{
  "model": "sound classifier",
  "targets": ["voice"],
  "norm": "layernorm",
  "mlp_ratio": 4,
  "fused_qkv": true,
  "bias": "all",
  "parallel_block": false,
  "num_experts": 8,
  "shared_expert": false,
  "layers": 12,
  "learning_rate": 0.0011,
  "ema_decay": 0.99,
  "max_steps": 10100,
  "warmup_steps": 500
}
Rows from block 8, named by matrix and row number. Rows with one number belong to one neuron. Each number is 128 + 24 x the weight over its row's rms, rounded and kept within 0 to 255. All counts start at 0. Numbers have three digits each. After the name is the row's rms in percent of the matrix's.
# fc1: MLP up (model.blocks.8.mlp.fc1.weight, 1024x256), inputs 0-51
# fc2: MLP down (model.blocks.8.mlp.fc2.weight, 256x1024, transposed), outputs 0-51
fc1.4 115:113116158150181134123138143109134092137141135160134144043129121144111175103108120143086099144117111127145109156145098130142118157139126129171116108113099100
fc2.4 076:081070124131146115131141154149165068140123138114156127076124146131132121112137131170121130135147097124136121132118068143126177219144160147149136138139142137
fc1.5 098:120101133131147141130138164111143075116116089131150133082138123080098177121129162163086102138137100129123109179120083136144123155122143151089136123108136126
fc2.5 069:127109113136168146146127148126130108108127114137108144133123118122124119124106111176138148113131105135134123123105148208146151112112135125192126110122091155
fc1.6 057:122127128168122164134118149144139152132137150102116168119123093091113095174131135106170106175144137132094138133132120111150150138098115109140123142097105073
fc2.6 079:138121115141111071173121129118158116099114145109099117108116133126115116091140149143115136074128126098138131088122104082141123128115146111110103120152126123
fc1.7 057:141109145157099095105139122162140106139139086100101088101142101098118116091103140176142144075129104124103132127098151112086157100129093097134105125148103125
fc2.7 045:141084125106146172094145137155155126126116120157151148161148116129111137151149094152128073138148123103126146129115134108163132171118159118135145159097139151
fc1.8 092:149146161149114162139129130135163119153147137111126120099110133127103133118145112135122103162080141107124114146160119115146142154118118173135103133128147128
fc2.8 097:100147122103145118154118121167143129118094084124126133161123108127104109145072129147113089126151121113138099124115128168147153117118136132111160154141103131
fc1.9 179:101142119168088122084130119122117129168099151106101128106116105118100138135115127132101164089111144098130134136124118089065159125139108112104120126154151126
fc2.9 204:128117108111133134154083123124142173115129111137118135185123160124141125135175128097121080179153090137137134107127149189175099121127116150151165114121112151
fc1.10 107:098127167130169162086135153105141125119072095157123140077094130112112173084109139109106092130123117127101118169143123115124103139140127121175111125114090087
fc2.10 095:113091136094133161142131142131146068110090094143145125044121166111152104108110117179111127107159096136114122149134091106131161166118170146139147129132153114
fc1.11 086:110103121114115128121125173104145092117128119125135127083147113094140191123127160139119104114114109151119097165101102130132096107154138129099142088127126112
fc2.11 083:115127141115143148097124173133153092097110131122172148106141176116139097116092125198089141125119093137149114126122102162110171207117159137143184136130112114
fc1.12 096:107113145136116143099126164118093088122131123117125160091146149140090164128105124090084127124140155117141107140122096103118124109124143119155105117158124107
fc2.12 085:097134145145138133121143173128146070121115123120153113047114133112141112147105118212097140104142115130136103096112081147109173201122155147107173147123144140
fc1.13 052:134095168134102105105120153135120139134178094170104102096123163111121150147173133149119121107155103174120148122136145136167089119152107129153089107128135156
fc2.13 057:135145086097165127134116072125139118154118137111098141124114120135132121121129148137133167135151132106106117154104152188093084112144151118122142116094134137
fc1.14 104:093130111088081127142119116129091117116120078119116139135119120099115159075080138164101159104121110146140096128131085136109107121147126075130073111160109155
fc2.14 090:123105157167130080097152135153147137110181154100147133120153124142121137152146125117091102110134091134155119154138150177118128128115111133146148140127130085
fc1.15 089:099164110125183123133104159132083125124175103107156117112160135145132140161093125129102174098109127145106145103138124105125156099118157163127120132118131117
fc2.15 122:135121124131132125184112111161142116109082123115127143127118132126072129109127131145150088144161128133140119132118102223194142155139158123128123121129113148
fc1.16 091:095110134128119136101133171107102141104106114130138142059143135111098191109123152145088089160129101135138111152142112128117119158144131134144121128129108115
fc2.16 099:084103162111156148148159167140158101113123093147162135070119154112135104128078137167108104136129091163130115149134122176124134152123138142178105133135120129
fc1.17 092:096104141097137134105111157131131101137123116117130142089111132112089162094126142144131122112118141162149129112121084112099129157113129129136110130151129089
fc2.17 085:110111145118124114147144163152141093117138127104143134085137127120113151118127148152100157086153106131144075132121105156059179173125159158142098128146124117
fc1.18 093:134152135150145159111118157096166100137146121127111121105121132127089156138128122132116106178082126137108144103142105118149131134147132202135116166141172110
fc2.18 102:116130111106133115152119112144139122114091088126115159139112115139095121106076135138139108092153094121114130133128117122118106107128109120114144123123094135
fc1.19 180:130127152142134141169122174134126104147110116100145131097106103133077150123093116138094131073110151131113114131148080135178148145125169158117116130159129076
fc2.19 163:139133118150100121149136123124132107119113171100122075143122151124143103162159142113101151128155107127126157133108122101120151149129151114110165137114176160
fc1.20 058:103164140126137104134191088128095131098145132106141101133102122103128120134154101133112113146157159148133145153111132094134117126131134110112120120129103159
fc2.20 058:095110130103113122119144129119132123100124139174158140115114116132108094156096142093111116111123125107127121133109132139117147118129104104134162143104131099
fc1.21 101:129144148122176157127129160135153104127148098132151178093126134107129183088132156108101115125110103125133117143139094105132121151118129160184091120122078086
fc2.21 083:096108130126151139119115170135135093104117135158143103051137190119177116132143128181118147123138118144132113109111101119138168174109179127138145148134145132
fc1.22 053:132135133111095145118101103122113164102095102121107102085157096096143161154134111176139131113142125115142140123119116084170102100129143099128079128153131098
fc2.22 063:109113135144134070142138112155121124122193151189142127105155128111117129111147109120106124121116109134152141100106137168069149172110113132150121162109120088
fc1.23 139:099153138098148136163142150160140077130110095106140148098112142167088136084090115142095131085087139132112105129150088112111159145109173111174120127129133096
fc2.23 177:175124106149111103170105119113129123124120155104108140148110116128106122131150136109116096152133083120132166093123149170140103114144110137138133121119110169
fc1.24 095:144133151134165152144118148114139111112115119153133132115109130100097190112120148120112138119119114142092105129129103135120113108114129118147139143119101091
fc2.24 071:112102119142153116133083158153145106118097109129127109075121157110155125130127135152114135134155089146119145128104134139111153226116154131133187124123151096
fc1.25 068:109128138126135094092140128131106164111165130163080112151146130144102124114118107122115177165078142111116115115138092119142096095105092182161136122140124112
fc2.25 073:132132146126120134195130124158131123142106161104164098180118098130097109079118112085113093064151148121122124137113128131144151131106156161110121135121107116
fc1.26 097:095128125097158092114075164131125102117143076114113135128127153136100169118090140134097169126080127134114103125152106101104130129155122168129149126132142088
fc2.26 098:116118115098115101192133135143147104108082121087124136132148128132078119097122150174132084104136105129127096151136096195180162115131131132114134129143147142
fc1.27 085:108126148105123126069110147142128106157128098108118148095116103088119191108104152123081102110119119136127132155116068100112128135128134115129102113148137110
fc2.27 077:100118175145146134128146152119141076087110122147175147040117145117133128094109133182100102144132112156094119134119128167133147190140148157154126153136102115
fc1.28 114:121142127129161119159104131111123104140134115130111153112107130122102172133108139106115123085097089167120100094134120122123131128125131114154129129147098123
fc2.28 102:139103110114144147146106129162123086116088112103171135105141177136145133133141142119113140102132114141118129112109115113125145179131169114128167130130164103
fc1.29 096:110117172162124127088152128088127125132145114116110110068122123100089154108141121147077113148098153129110108101135086079114154182145133145127103122133147104
fc2.29 059:103101137153120107125148113168139098097112138157126103120152150135131125105110154187137163129126095151111106109120072198096171138150150117116124134111120154
fc1.30 057:093169125090120095117124162154089163120143104083113107123097123133114132094138150110110110110119068166162114142108129126084140136148084142108113114111136106
fc2.30 070:131109135123129165147155121156129142125144123171112131108126098124137106157146139154128115153153138124141116122124116165173093140145100135156120139135119116
fc1.31 093:138150165122110121154148144142136144161136105107108124093133112142110152126118114138089120142109129130126119103136089107114131155139110120087131098146150105
fc2.31 095:120107105127169101137143136139107134124132179074136075069142146134146110155120120110139181072118146142114126091100133163076151163120153134129139136102119145
fc1.32 060:112152126117158080086186139166078134123102093133093130143132147126149104064115162134141169115086144112149117143094115135079142125128148138168148155119091164
fc2.32 049:133125128131100095160169149148165109139089158120152138128102093123090148106147149130114082152184125146141152141135164166157126103106112121146155093094107133
fc1.33 056:073166127112111103098133105173117160121146131126137104126110133113132119094110116145108141102135072139110142126115143148144117103104104095159094104107077147
fc2.33 053:129140125132130116140162150125165108118127135165103118139129119116118126128131150163077121132143103102138143154113092115091106163158145121104102137099111142
fc1.34 056:139122116110156144096138135139079134106144106131136115108155162162120146136098154129127116091138129146136148099103156076097137132111082146079149115100127121
fc2.34 053:134092115148113153104136140134128144112123166152115170152095096141147148110133138114115084195137102152136164142162154194149117117136146118157147124118150106
fc1.35 082:132154104111090099184144116128122121143125084096097116117117141151105151124117093166131136104130175137129105113139113096131112101165096137081096127133124142
fc2.35 084:132121113101148152137154104175162124137104097181137155148122109113107113073104120144116103118143129114137131130099102197133139143114116126139170138140099102
fc1.36 070:121147108090119121156106115086042132137115103120125113092125156143109115069132151155113144066136112113123096157137115078108113142157141092132120141123122173
fc2.36 105:144128137121104168090112130138154108118131134128105154111111124123153124137160119137126124193140111144142146115143147186131134128125107146134127111135133095
fc1.37 084:179136112162107136118122088138134131142107126129090147114108107127093139133142138106117124184136124132098147123141135085094124144156108108160130127126146164
fc2.37 091:095140130081130133152152171160151098108145122120143128167127131143138098127080110170134119113133111129125111111107086156156146113120143124120126139121129068
fc1.38 068:151096098084114115153140115125132097123117116150114093152088114126079097110139118115136138123098138173141136171143114110096125160116123146140125096107149131
fc2.38 086:133141125140173178081135138115129142117156133134142104095127122111167118112127134133137127099175105151117124147105122152088164133105145134102124141130136137
fc1.39 089:116101166122123152118109126118108128124157130121109162071124135117088160124117107134113108154109113113132123156126092093118128144154146143170102107124104108
fc2.39 068:110099155119126085131128120145158097117127112084137103035136181113135099112145125159125130081126092133123133099127102064152184203149142122143120152126154124
fc1.40 183:104119148145157140096137145144132133133138161122129160087147099110121164118113144126125179134108182091128109174122116121110154147149148143114112098151141104
fc2.40 240:146118089125086098143082109123117158123107106100079106203120123110113102144144120104128131121109127136136136097135149137142095115120099118129123122136128138
fc1.41 120:099107157127151151097138142142102114131140111101154177092142137124080142132091127130120160111115155136130108190133102151092132119115145139090124105150119099
fc2.41 095:141129120095127110190156119159133142126132141116139119095117129120096100133117121128108154045152134124122118097140135158136146162121160111114079144151128098
fc1.42 065:096126141097112149118134188127143172121109097105119138125131122129134116162082135125118174120106120135103130146158142131149134136143124187145103149122136088
fc2.42 066:113115140115138082172156101154143141106113159156132127147121120112090101099123153115144088123142152117136119129133123167182138107117140105124109141113130117
fc1.43 084:099133135143145184129113168097133112133132083111114120102128142107128137140081148168094112152111126166149114127149078142165165147133122175151129106108157061
fc2.43 101:117131122111146111152135112150155107108113109146112168106136123117088105077092130140124093094153112120130127153125133122091154160127142131138123146117091153
fc1.44 053:092097103095100164130134097095147115137174098128134159169100099100106104078103162115127105127136131132132115142099113101133116176106097147101160120138100154
fc2.44 046:127131114115161177103131120118088165100149158080171141098115158103183124121158087161138144080130117141151143175118139087117156149093134162122111128111097121
fc1.45 260:142131167137084128122143120131133117147146165103154118092116109133116132156140128134114153103099155111121129160142130092131152119116134113144071139175109131
fc2.45 265:174147087132151124146097114116128154132119131130123133175127123127157121145147116094139092148150092122119147117133152189155090081120113141108188139110135161
fc1.46 062:141130120100157155159100145124129134116129065116137135115124153140110150184141151145126117124120134132147156109108125133150108120143104126108142099177096112
fc2.46 086:117126145138119055122160113152141118121161149183132141131131116131093125050126123113159117123145119127123127122115136142075155195118138136150105129132105134
fc1.47 061:109144125134113104148120137165094118169156115131071172130104154096110083152096116157141116169173117140126131174138124160160144133094107104144138131136084135
fc2.47 061:103102135127116108068182163102144128109170152100133127127125142136150131121122151113156138106100134127136100111113122096120144145134129128134107131128127116
fc1.48 112:124135164154162152108150148113160111120108132171136156081100133126119174075128135114111099166117106116121116165133103134126107154124123151176130110135089118
fc2.48 105:112102147117142105142132149149159083133128130127162120064114150130136128120141142169087147110125113132138137108109092137141172170139158123146129143125137138
fc1.49 207:122134153102126168169166120141140114125099117123167173100115111164092119133090120151119129118140137147114097163179088146160145137110196144142099138144089122
fc2.49 200:124140135137139112080154112116141162136165185132125123151120124139147135162128121096114168095108097108120149135132164070070123098131096118164132141114087139
fc1.50 082:115126151104137163103128156130121137131099093143117127112102149139136173099101119171111121120138098140130112176137115101135134142110111150166108108117105123
fc2.50 082:119152141123175154167147128130138102093114115130174112070160159119128085120132123149134089120132115163122096123114110182129172157116168110115119168123124130
fc1.51 094:113145137136154131151107158105129116136121115117123171063119127127136187105121146100081117111091090128101137147145119122116128126123122131169134121140066107
fc2.51 083:125105107123158130148106150142123129129111125118149116069144182122163132118138119143110171115136119150129142120111110125137145166131158115136146142137152107
fc1.52 076:116142179127145130149166133138110127091152149106151107135110087148115180128088112103115159101080124133093104118141120146126107123139112128150120130111102146
fc2.52 071:115125143122104155189145111137141125141111137130135137157106098136100110102110120141093087130201139089118126162137103136134131102124147134086120120165141151
fc1.53 064:081154119134094148115151144115131140102124092116115086152132103126092108146133152127131162134082136162158105129143134146109124124114148156143156134115149162
fc2.53 077:137130107100158204111097103144140173145114136135144117129112112126148094131120146104131088157141125118117122141118131116157119164131148118157171120114125110
fc1.54 063:159129162156100119113165136136134126123159152140149121152140150114097149129156155133127148157083144107147124133133159100143095134113141194141146168142157138
fc2.54 064:129128104124142110175115108137142101133080123081115153136125098137113131145109124115128115112139148128122154126134121120171089076139118127124124118144138113
fc1.55 061:154100149139127137116091133168105125128134128143092126126155132091160107086109133130144128099137137120117113128117105147105113162110121102134105125140140161
fc2.55 071:125127115091080118127159145103126140111163166104118151093116124140114111148125109166135139085157157138124140136105155140055141144129128109116117118103126111
fc1.56 103:103118158114156158064111123114139123140086094147133141062112143110131159093100132124088100123129088138108123138140080131128113157115116108159133101159090092
fc2.56 082:085091129120114132127141147126132073105124109158167133025114139120145129101113126208117140127136113166128115119127110120114155204129147146183121154145145140
fc1.57 060:154103094103107129148100149130117104143123136175117122101143127091107120085144162166142091161167117151154105131118131137115103155110124116086091141125142172
fc2.57 060:124123148134125108104148151143121137105160125097150170192125138109145133131113115129102102179089143162120136109137144156103126118156135148156140138112127086
fc1.58 055:111141140159113116121172099132100126150138139095142116102155168116117143165132101106179126162098128154139136107097152111138136104158086156117142124089122115
fc2.58 060:122104126129123185148165134138113131115107117172092111177128107142123147084104143109120103145158123095129141142143115099158105119156100115146119116139156133
fc1.59 077:117170123142117105152137175154109112117086141076120140158145098117120164132131159146085125131110127113133131145141098181131155144119130152121149117109156112
fc2.59 080:128142124120114135146158108158124140117117144128152125118120115124103100110104119120107134049167154099124129114144138139102129118128132116117106139159138118
fc1.60 062:130142139147108126165131117182119172123108116104097145135121134088100151120115168176096152120115116147130136134125178163123147123121112139143077108123145119
fc2.60 058:138128099116129133117151107110117117123165167105147144108131127130119131132099117104129145089146110149111121144108128119045151123151144127106103132142117160
fc1.61 200:084137129124124119105127126135110132157140149110129101125119109133102171165118136142099173091094150108141121114137113089112152124132114112090124120156163113
fc2.61 232:134142085132168093157066142139114164127104106123139106171129156130147123137149130110151141149102121121120127089132132171173103152131133138097177137127165138
fc1.62 079:138108119107151143173107157119144131139119125128091139142109136150075125103122119144092116141139108135145152174145123144137126155113137135136126088155103147
fc2.62 073:140144100119139119100119117182086126120113135101144092091136119145154080145133109132151131097107115134103117109117137111082151157114124104141133154104126118
fc1.63 106:127121142095166127073100159135122108113135097133118166068137115098122175099097145141128101125130099134135110171131116094116116143151122153135110109120116106
fc2.63 080:094093145117141131105120155135143089100119106180150121053136182111164130093123130203100153138127072134123100113118114137101153187144173118174139148121119139
fc1.64 096:106131118103122125093108139133100117124100091168148138088100126142131148113090127143134131113130106125112106155152131101121137095112116137130120116130079084
fc2.64 091:105112158099165145136169149128153110118142133146163092032157162113147098162101123200121135102158120139131118145100128085083157176133139132120136153131122124
fc1.65 115:123134153110156145116107117107136128106131129133123144111107121129096148090128152128123121121127089175130092138152094121132149117131115141214126127106066102
fc2.65 098:085077113111141127134104149147144094126135152119168131055145181120142113139139133178107128110128115146157104128109095074112158194114164141131143122138136127
fc1.66 067:115148126126167107182112161170099144115139145128114077119138125161105134135146137129092111125111151116124129165142114142114117141143114101123121137145098137
fc2.66 073:120115134116089086139158129134144153120159119139137148087129134121144115144137134159140150102189127140144106129105162197074162120126122114117126158144106125
fc1.67 125:099132096102137122098104118116107151155126114123098158120144111108083200120123139108143131113112111136135098119134117124068132143151132156147097093128081137
fc2.67 113:137114120138109081116140111159098118119121153080133116195125134110155079120130122125124171090085118124101161093132151091126128109126102081140127114161142103
fc1.68 050:098149153151143129180140110111091131155141128077094112159094154153158137168169162126158149161157120094166148122098107119114133165154132093165158109102102101
fc2.68 043:114088129115138095100158131152096160097159125182172098105119107099118100103113117121155078113114087124149105130128163167107114124161094129108110176128123087
fc1.69 057:088140092111164137089130132092118145146104108128151168130156149112176109112084149162143159078104114158126141179142138070127115132112105151105119141145122158
fc2.69 077:144127141111102161124145123144119120137172154114120095089106139125149113130158136132128111124128114145141139124124150171140108145121102136116083139120122097
fc1.70 062:095115129103110140155132124129094127138165103138106158134117179131073171089148161095123147080152097139134116115132152148110115126138142174134115104144158156
fc2.70 060:166121088114123147109127083137136142142109136140120098124134101107135088126095129130136080131139116141090117154111131147106121127119112123109184130102157157
fc1.71 073:094133159112141157182177156144124136139110139126147139152124154146129160147107144131133105122115159113120132161159118126128139142108168152125145122164104115
fc2.71 086:124105139143106101109150092151112124106141154132124120133131135121097133123119150157149135120138131139126128127116164175081134157146123102148120114135127159
fc1.72 069:145124136131114108138192147123146129161140090109088106145145108128128140155121135154121115137139128123120134149148106076149140096151126138148111146110110175
fc2.72 073:120116102088136110149137105151118147141086148142150134126149120126103134092123118150149088130160130103123118157138137196155127132122129130125134140121085136
fc1.73 054:135156111110127144158143165082128114114120092131132102122152102154150097071107087091108153106129156139090123108148146133095153114145084118089152154154121158
fc2.73 061:130125159139139117162097141145131157136135127126122164151117120111157146120121102103132131172137099139137138126108141244176153132128120135152100139114126085
fc1.74 100:128112162138136150126120149108128112141141116148119135060124121111105149078113134131134122153130112137115123155126084131120142127148120152185129115128105078
fc2.74 082:116112155122147139138098147136131095108123107121145104070117177124128130137133121142109149124134111148121141113117108083145159193116193144158135160150134139
fc1.75 054:141122136165146107098126123136106144157111129127128140092109149100153132137128129153118127114125133154113123154111130127127150119160142128131158171131117144
fc2.75 042:155111133124079128153122131141148124130103109115121157122145121115140138111120125153141110134160139127123161097159172173202132118126096105130075142104120088
fc1.76 102:105109127105146169101096127119140137167122095158108130115101112127128165106154123107110133144141136110127142142162112100126119135104119129116131120141108136
fc2.76 091:111139151144133097131140155155130145156158152099132134150138142119097107110142136140120150152076130122136105122135128151104150129107138128143120142123129122
fc1.77 056:116126118114082118119129135100104119146095094122110141144093115156116149082120104121135112071178120160160149117112093117143118144117113098130151109131116147
fc2.77 051:115146135142134115139119112128151102104170137131157113090098109144155149153103146168117137183174100140134125124153137150111140109141149116174097117153121127
fc1.78 079:101140096141156141144121172136112119148143092098131148087109095142094127063112112136103113143106104102137106167151120133126088122124088131122140139113088123
fc2.78 081:121112142161107070163157109175134106124144173106157111128160124127139082155149132121148131093100081137130113110104149148152161154116142099142136135123160109
fc1.79 144:118148159151131116144123154157130109143134117115122109094088106145103144140098134161082113093114152118126114127169070098138178143122135136160104127142146092
fc2.79 111:113130133146131102158156123159135116126128135140129117191127105141109124123137136133095115129113096112120116118113125176132149129138135113173140119113113164
fc1.80 097:102134130152119110109155128112148100136126113096149134102130149120085162127135123112099131124099138148098101155143112083096156150135152131135113107129121105
fc2.80 069:106098132177142136156128149135134041100140148105129132071129155123112138144115130203116108139135078151136126111127069177149145203143140123146131136152162171
fc1.81 117:116114120118122137140129128109117146149086119070118145102116135118081137138114117134127111089088158135129129094151102102148140127107138129077090100149164115
fc2.81 096:139127107115111093122164109153122124116140139098137079099125147120146108133117125141124154126123130138128122085109130122081166143129143088141146143121140160
fc1.82 067:076145158123159159127099163104114120150120135098120153149165117146142130049110126105153110173140132176133141168140102097084148162126120175097126143146152167
fc2.82 081:142123130106118104105128122149105178101159153096160104145144137108164104129123136136148112148122115119149118068128162205120092150123125089136111142115132128
fc1.83 050:158095107160144121174126114146116091119128124125085172147163132100152100096100138127134096104142091177125146174141129139125114129151106158109128090090156125
fc2.83 055:094118095099141176131144101113089176106113149094147098085119120110176084141145107115143132114154135120111100197130148127108137112115118117132154157104116153
fc1.84 059:148116172144112093166100116112136120142137092155096103106134141140150104114129132135109142129121086170156101099116118130109135137102120083090094109148155122
fc2.84 069:142125112130163183104132127097137146118142141133141119067135099138189128116156111113140151119134110111116130154105146167121136137099106145139123140111093124
fc1.85 174:097127108144095105062103120149118104149108139143120150120124108115107140141112114150103161109110144096129118136096124093069154118124084117144127113157147099
fc2.85 228:123125100122139140150072114132133170128134124133094145178118126117160137127169123101149095168153120142144128091112146181165117125121115146150142108120120146
fc1.86 067:110099119125108114145088121151149123105127127099108157131101129111102117119153130144145095104160094123158132188120141142137099141128144121157081106135134136
fc2.86 059:106133127111110109126167140124111133095147123125169119080160107130148107125095103159138154133161132145153129153112173184100136139138136120151128151120142158
fc1.87 104:089125132127177135155118159106083129132176089089111102147117132147099146145071152106114148135113160143141114097157094114113141149123138151113130132123133122
fc2.87 113:112136154135114085187108141171141116108090106124151118165132128124084130119104143131118083101164110127127128152139134188155126118136140119107119117136106104
fc1.88 051:080109150107130176119121118083125119097126165119097100150133122140106129169168117136088120138148156097132174142108137130161137122133122154128151157133090083
fc2.88 061:091119082107150083118087139138103169131167136110131119086126142099133092097164134109134157140123091102143083166144111115086134147109129114108143153121144154
fc1.89 068:136086128131122120088133146163102120120158121148124140134090094148162152107097106129123100135129091137103121196161103136123144102074128093184123132124102153
fc2.89 063:099115133115108058131175123148119115097126152120116112106140143134141113111124154148122125118115109103135114127123162141130147109146108143141124117135114159
fc1.90 053:174122141141132134130167097122129148106180117136082145140158123117151145140158115166119162112127148099101142076108146128141142109160140104200128135085137109
fc2.90 064:159140137132161062160156149097129074106102130128139163137109109111105140114156124124104115103120101133135106131128095146098102124148137121118162101120120158
fc1.91 093:097095174114147143057135141105125088140126135118142127111140139113133162141104141152099145158138119136150121166132117109069130175112154157129141127117132091
fc2.91 072:100086122109107084134153108147114131111129126123170131105154128138118070125088149148141147085178134139159113130146167132105148135122143122128116105147134159
fc1.92 088:134135157085158160141110169116119106124139118145163130124144122116108191089090142129076141093125128158109097137157087081113127098138125166137094118143103114
fc2.92 097:105126127090170174118124163126160098116108120154181126045141149131144120109118145162118112101149077140124123113095109137117162177123158121144161171106109124
fc1.93 052:092091166120093120165103107102121099160163144141144106160149114136132127112101109118106103129082138123108129146124114130086150132148171132140133093112110150
fc2.93 062:148133161107128060099161161138088161123137131129189111105135114128118110147125128131133122109129123154147113142110159159129112106122121110114118148122104134
fc1.94 057:099108162104079125108131141164124141151155104111115107130139134136092129105084143140082156150092122117139128115118131152143137141092127067112092111130122146
fc2.94 063:115110110103125121106126084136125142135149148172140157061126112155124106096121129152124152161128098104126103114102127098087100151103134141161093128114088140
fc1.95 063:115097100125111102161158123147112103104098110129094116142105154113064093085120123136136147076142158160142114122140117092082131176122155087085110105113108127
fc2.95 071:137098136128126174074132134145116146105117136129152121153109114113138147105146134153135094161146085136118126145125144222121137155139096117172130125109127144
fc1.96 241:116143183129119126149168154149158082132109098134125118082086115138098136138097104135075081116120117114105131125155075165169146126112166136143131157151136091
fc2.96 252:163159079137110099154084088148115139137100144095082148170098090146125150098162114088142129146104096085077142104125160135112104121115118120145127140125115161
fc1.97 070:128161105103132113136114155120113110117100102140145097108136098125170120142088118158118116164156097159145134162128136096122110155148097085117134144101135130
fc2.97 070:155107134133139154127122117148131159114148170167130150126146106115160120108128101147109153130120115129145155121136145190146130145106143148176083141112109105
fc1.98 091:127126147147141159094114156109147126108126090129141151063122145100094177095102112128117118112104131118099138159121124128129149165130115154168108109125097116
fc2.98 070:097104140106146157146159151123168070097114101112163111053122174138113116112106149174115130141124112168163131154113068072140187187128176150163125152140117147
fc1.99 086:113147132166137150097103144137116112116136125103137135055134118120075150134093146120109107149093143124126114072151082138118128163150148136158130119119111126
fc2.99 100:105122148119117114180139146166128066134131109124166132087132153138145140124120149183118129087133133134135106147138101116148163151134180123118118121142145122
fc1.100 071:182093092106127114124128101133155160169163094124083139123112104163098131081144145137164144126116160100119111147113113070144096107128082100129101120148135151
fc2.100 098:134131160115171158140152131145104152108128167120161086104137125145134107162146119125137101105181124124143114137100128207140172144111127148119124133099112100
fc1.101 051:165110147152095147148118126136113093093108114138094126126110117153160134145129123144143139094170130133105135136133117136110159177166173187152080088100150131
fc2.101 054:154128089120136120141160114122107158126082133102132103095114169137143097185140160140148124137095157164122110128110140164154134112140107116116125113145139102
fc1.102 228:093130158131146097170142163158113124137133114127152109113148124156098151126104116130118140105114163145143105117173097171167167133132161132123119127141125121
fc2.102 221:154152122176108114151115111130163086136107155094106106106116112141110127149157129112100115152142091102095168131108105156130151152122148111132173150124164154
fc1.103 106:097143125137161123115090160122111143120149117137102110137109117116094158103112128120081146124091087121132103080136106161143123161123094157161153128122123128
fc2.103 139:100126131121116067178135133153114098125152129071134124127151141137125110142104148151118167085098120144145120134130123113119151109126139109097100129137123131
fc1.104 072:126114115140102107167116103156120142136119136125101116135102113112117135115149154168128097096176144108135172172158113122123109166116086087136116073146129110
fc2.104 072:088126137143108060090156151126118145128160145164142134122132143140071125119128125126110153132152085120128118164149147143020133129145094121138121125117105133
fc1.105 063:099127126138163106121112152135133102118135155122119134144155116152111134116115137163139131092134117117150139148167147107094121131175105136161119173130157158
fc2.105 066:143130111092074168164145142139170094125116126120093115059117097109159126160114144109110101098121141117119156101145125124168138100144109136136131111114149113
fc1.106 060:148135135133102124121091147149123110159103128099144113132138167143104120122157128177126118076097077122141097123145133106110102161136117095125122120147138170
fc2.106 047:148097146119130134133131109120145129140108148118133110071123140143143091159124115137087150129103135145114114132139136124171147129136133110158122103134147085
fc1.107 074:159122077105130113137080144102117138127137073136130144116129107120142108125136129148117134107182106107098137151127088109120120176150110122076125121166111140
fc2.107 081:112147172130118147124144129171137138112186167141130156178136109128150121116134120127148121186123137128122119089123138176154142132131140140168082119125132064
fc1.108 052:116123106124160117110127151139111127148147104136122085132107121126121140189148109140128147147133163143124123147105167114149114147123139148105101149081109125
fc2.108 048:119114149117124144127165111130137102139120116157136121153111098111118111121141113125102077141115130102165130136144119166208140088142105136143127100161102133
fc1.109 062:162150163127135165110161091148130140131133151095127116138105121135095116157132140116143106148127120164145095126147136092135149101121136174134100166110144138
fc2.109 059:133142125096153117154157114161143113123098133157129138128121107124088111117071153114112121094150159091090121149116143172136124076129127124124138131147100150
fc1.110 081:122145120142158137086127137096148103129081116145146140116137104127084134134123134135116168107127117110133120145133080111102141156124159127102144104145100126
fc2.110 076:093110130140175087138102130141153145093165079121124116103121144132147137120141130133122113104143121131137119074111131139110111210144151116163135121116122127
fc1.111 071:137094166107137141134139111126100150132134104087137127133143109144111171116126177108060108093119114131106105116115107113147139100140129093173112095127091149
fc2.111 084:087140148142114156126160141123141082158129142156119152111125098138084145117103114174097124116192137110139115139132103129092144156129105141111116146151142104
fc1.112 142:100124140140134141102139163133128107140140139113127130107148103133076169162110133142106160101093172103127116121121116115103152127129144148114133113156136096
fc2.112 126:127122102111117102165081141164105145106114064089151089177120150121135107164124140133113125094124106142128135111115120168183122139112142120096144127158152133
fc1.113 123:112122128123103150158141151120116086114100101093128127093112141130069148137090149149095124091127129141105103162117109102113138108118121143102123134134119129
fc2.113 076:113134096114140112170114113139145141107093101136138121162130133132120098128110115151124082128144106146114144135122122245137116160130126142138130138141127120
fc1.114 059:112117140138169119131138166143155169112091115099119137118123106122103116093125140149158141104154137128140134150149119114151121086114116138115124128150109138
fc2.114 076:111113107085139118121145126153116160116101148133149105087129124123154077122133132142152104087122142137138115150108155157156165122124125150127130134121158118
fc1.115 100:107124172142155150088108121136109118124120123145110123093122120121079196078132152102116126123137128160122119134156120129129127159140146139199089105121103127
fc2.115 083:081066157125142130108125153133144064127124134135148126038137153114106119105113147179102139134144097144151123111106078122110187227136170144156144125122128134
fc1.116 097:125115164124178140114127126093128113114121110137135149080127130139122183096127128115102096135102095157132123153152092093127118149120131140151127118147096128
fc2.116 097:118118132137157120134095155147157087126114144146174116068139173136148135101146144144096167126136118128120127109106110126130166188126175142167153120141131143
fc1.117 096:118111154116127163121118152135109104139122108102138111081096147097094174071108125114106124132110113150118130125123093111152145159146120129155115097140144105
fc2.117 083:108126100116131074179080163182151102096135097132121121121142154113098112126083114152112123129133111153158124110146140164137168148129137144154133141151106144
fc1.118 090:123116169170090143112155134148136115168138128082118109128105094114087138127134129150097169078127118129113118135134143114113135127137144130111113098120143157
fc2.118 091:128131094092120135139123141131127139126075095125095095122113139123120089117119132168144091135141085140139109146119108133116123133122113132121159150114135126
fc1.119 053:116147101167138091103136136141094104100154105138145095102101162086122161151165166092127146138127131155107104148169145160157142131134138137105096127086127148
fc2.119 050:118139156118150098183151134127129139129137122125095146129108092122144105118122129139147118072158153099137138122123119058108105128134116110131126140126139139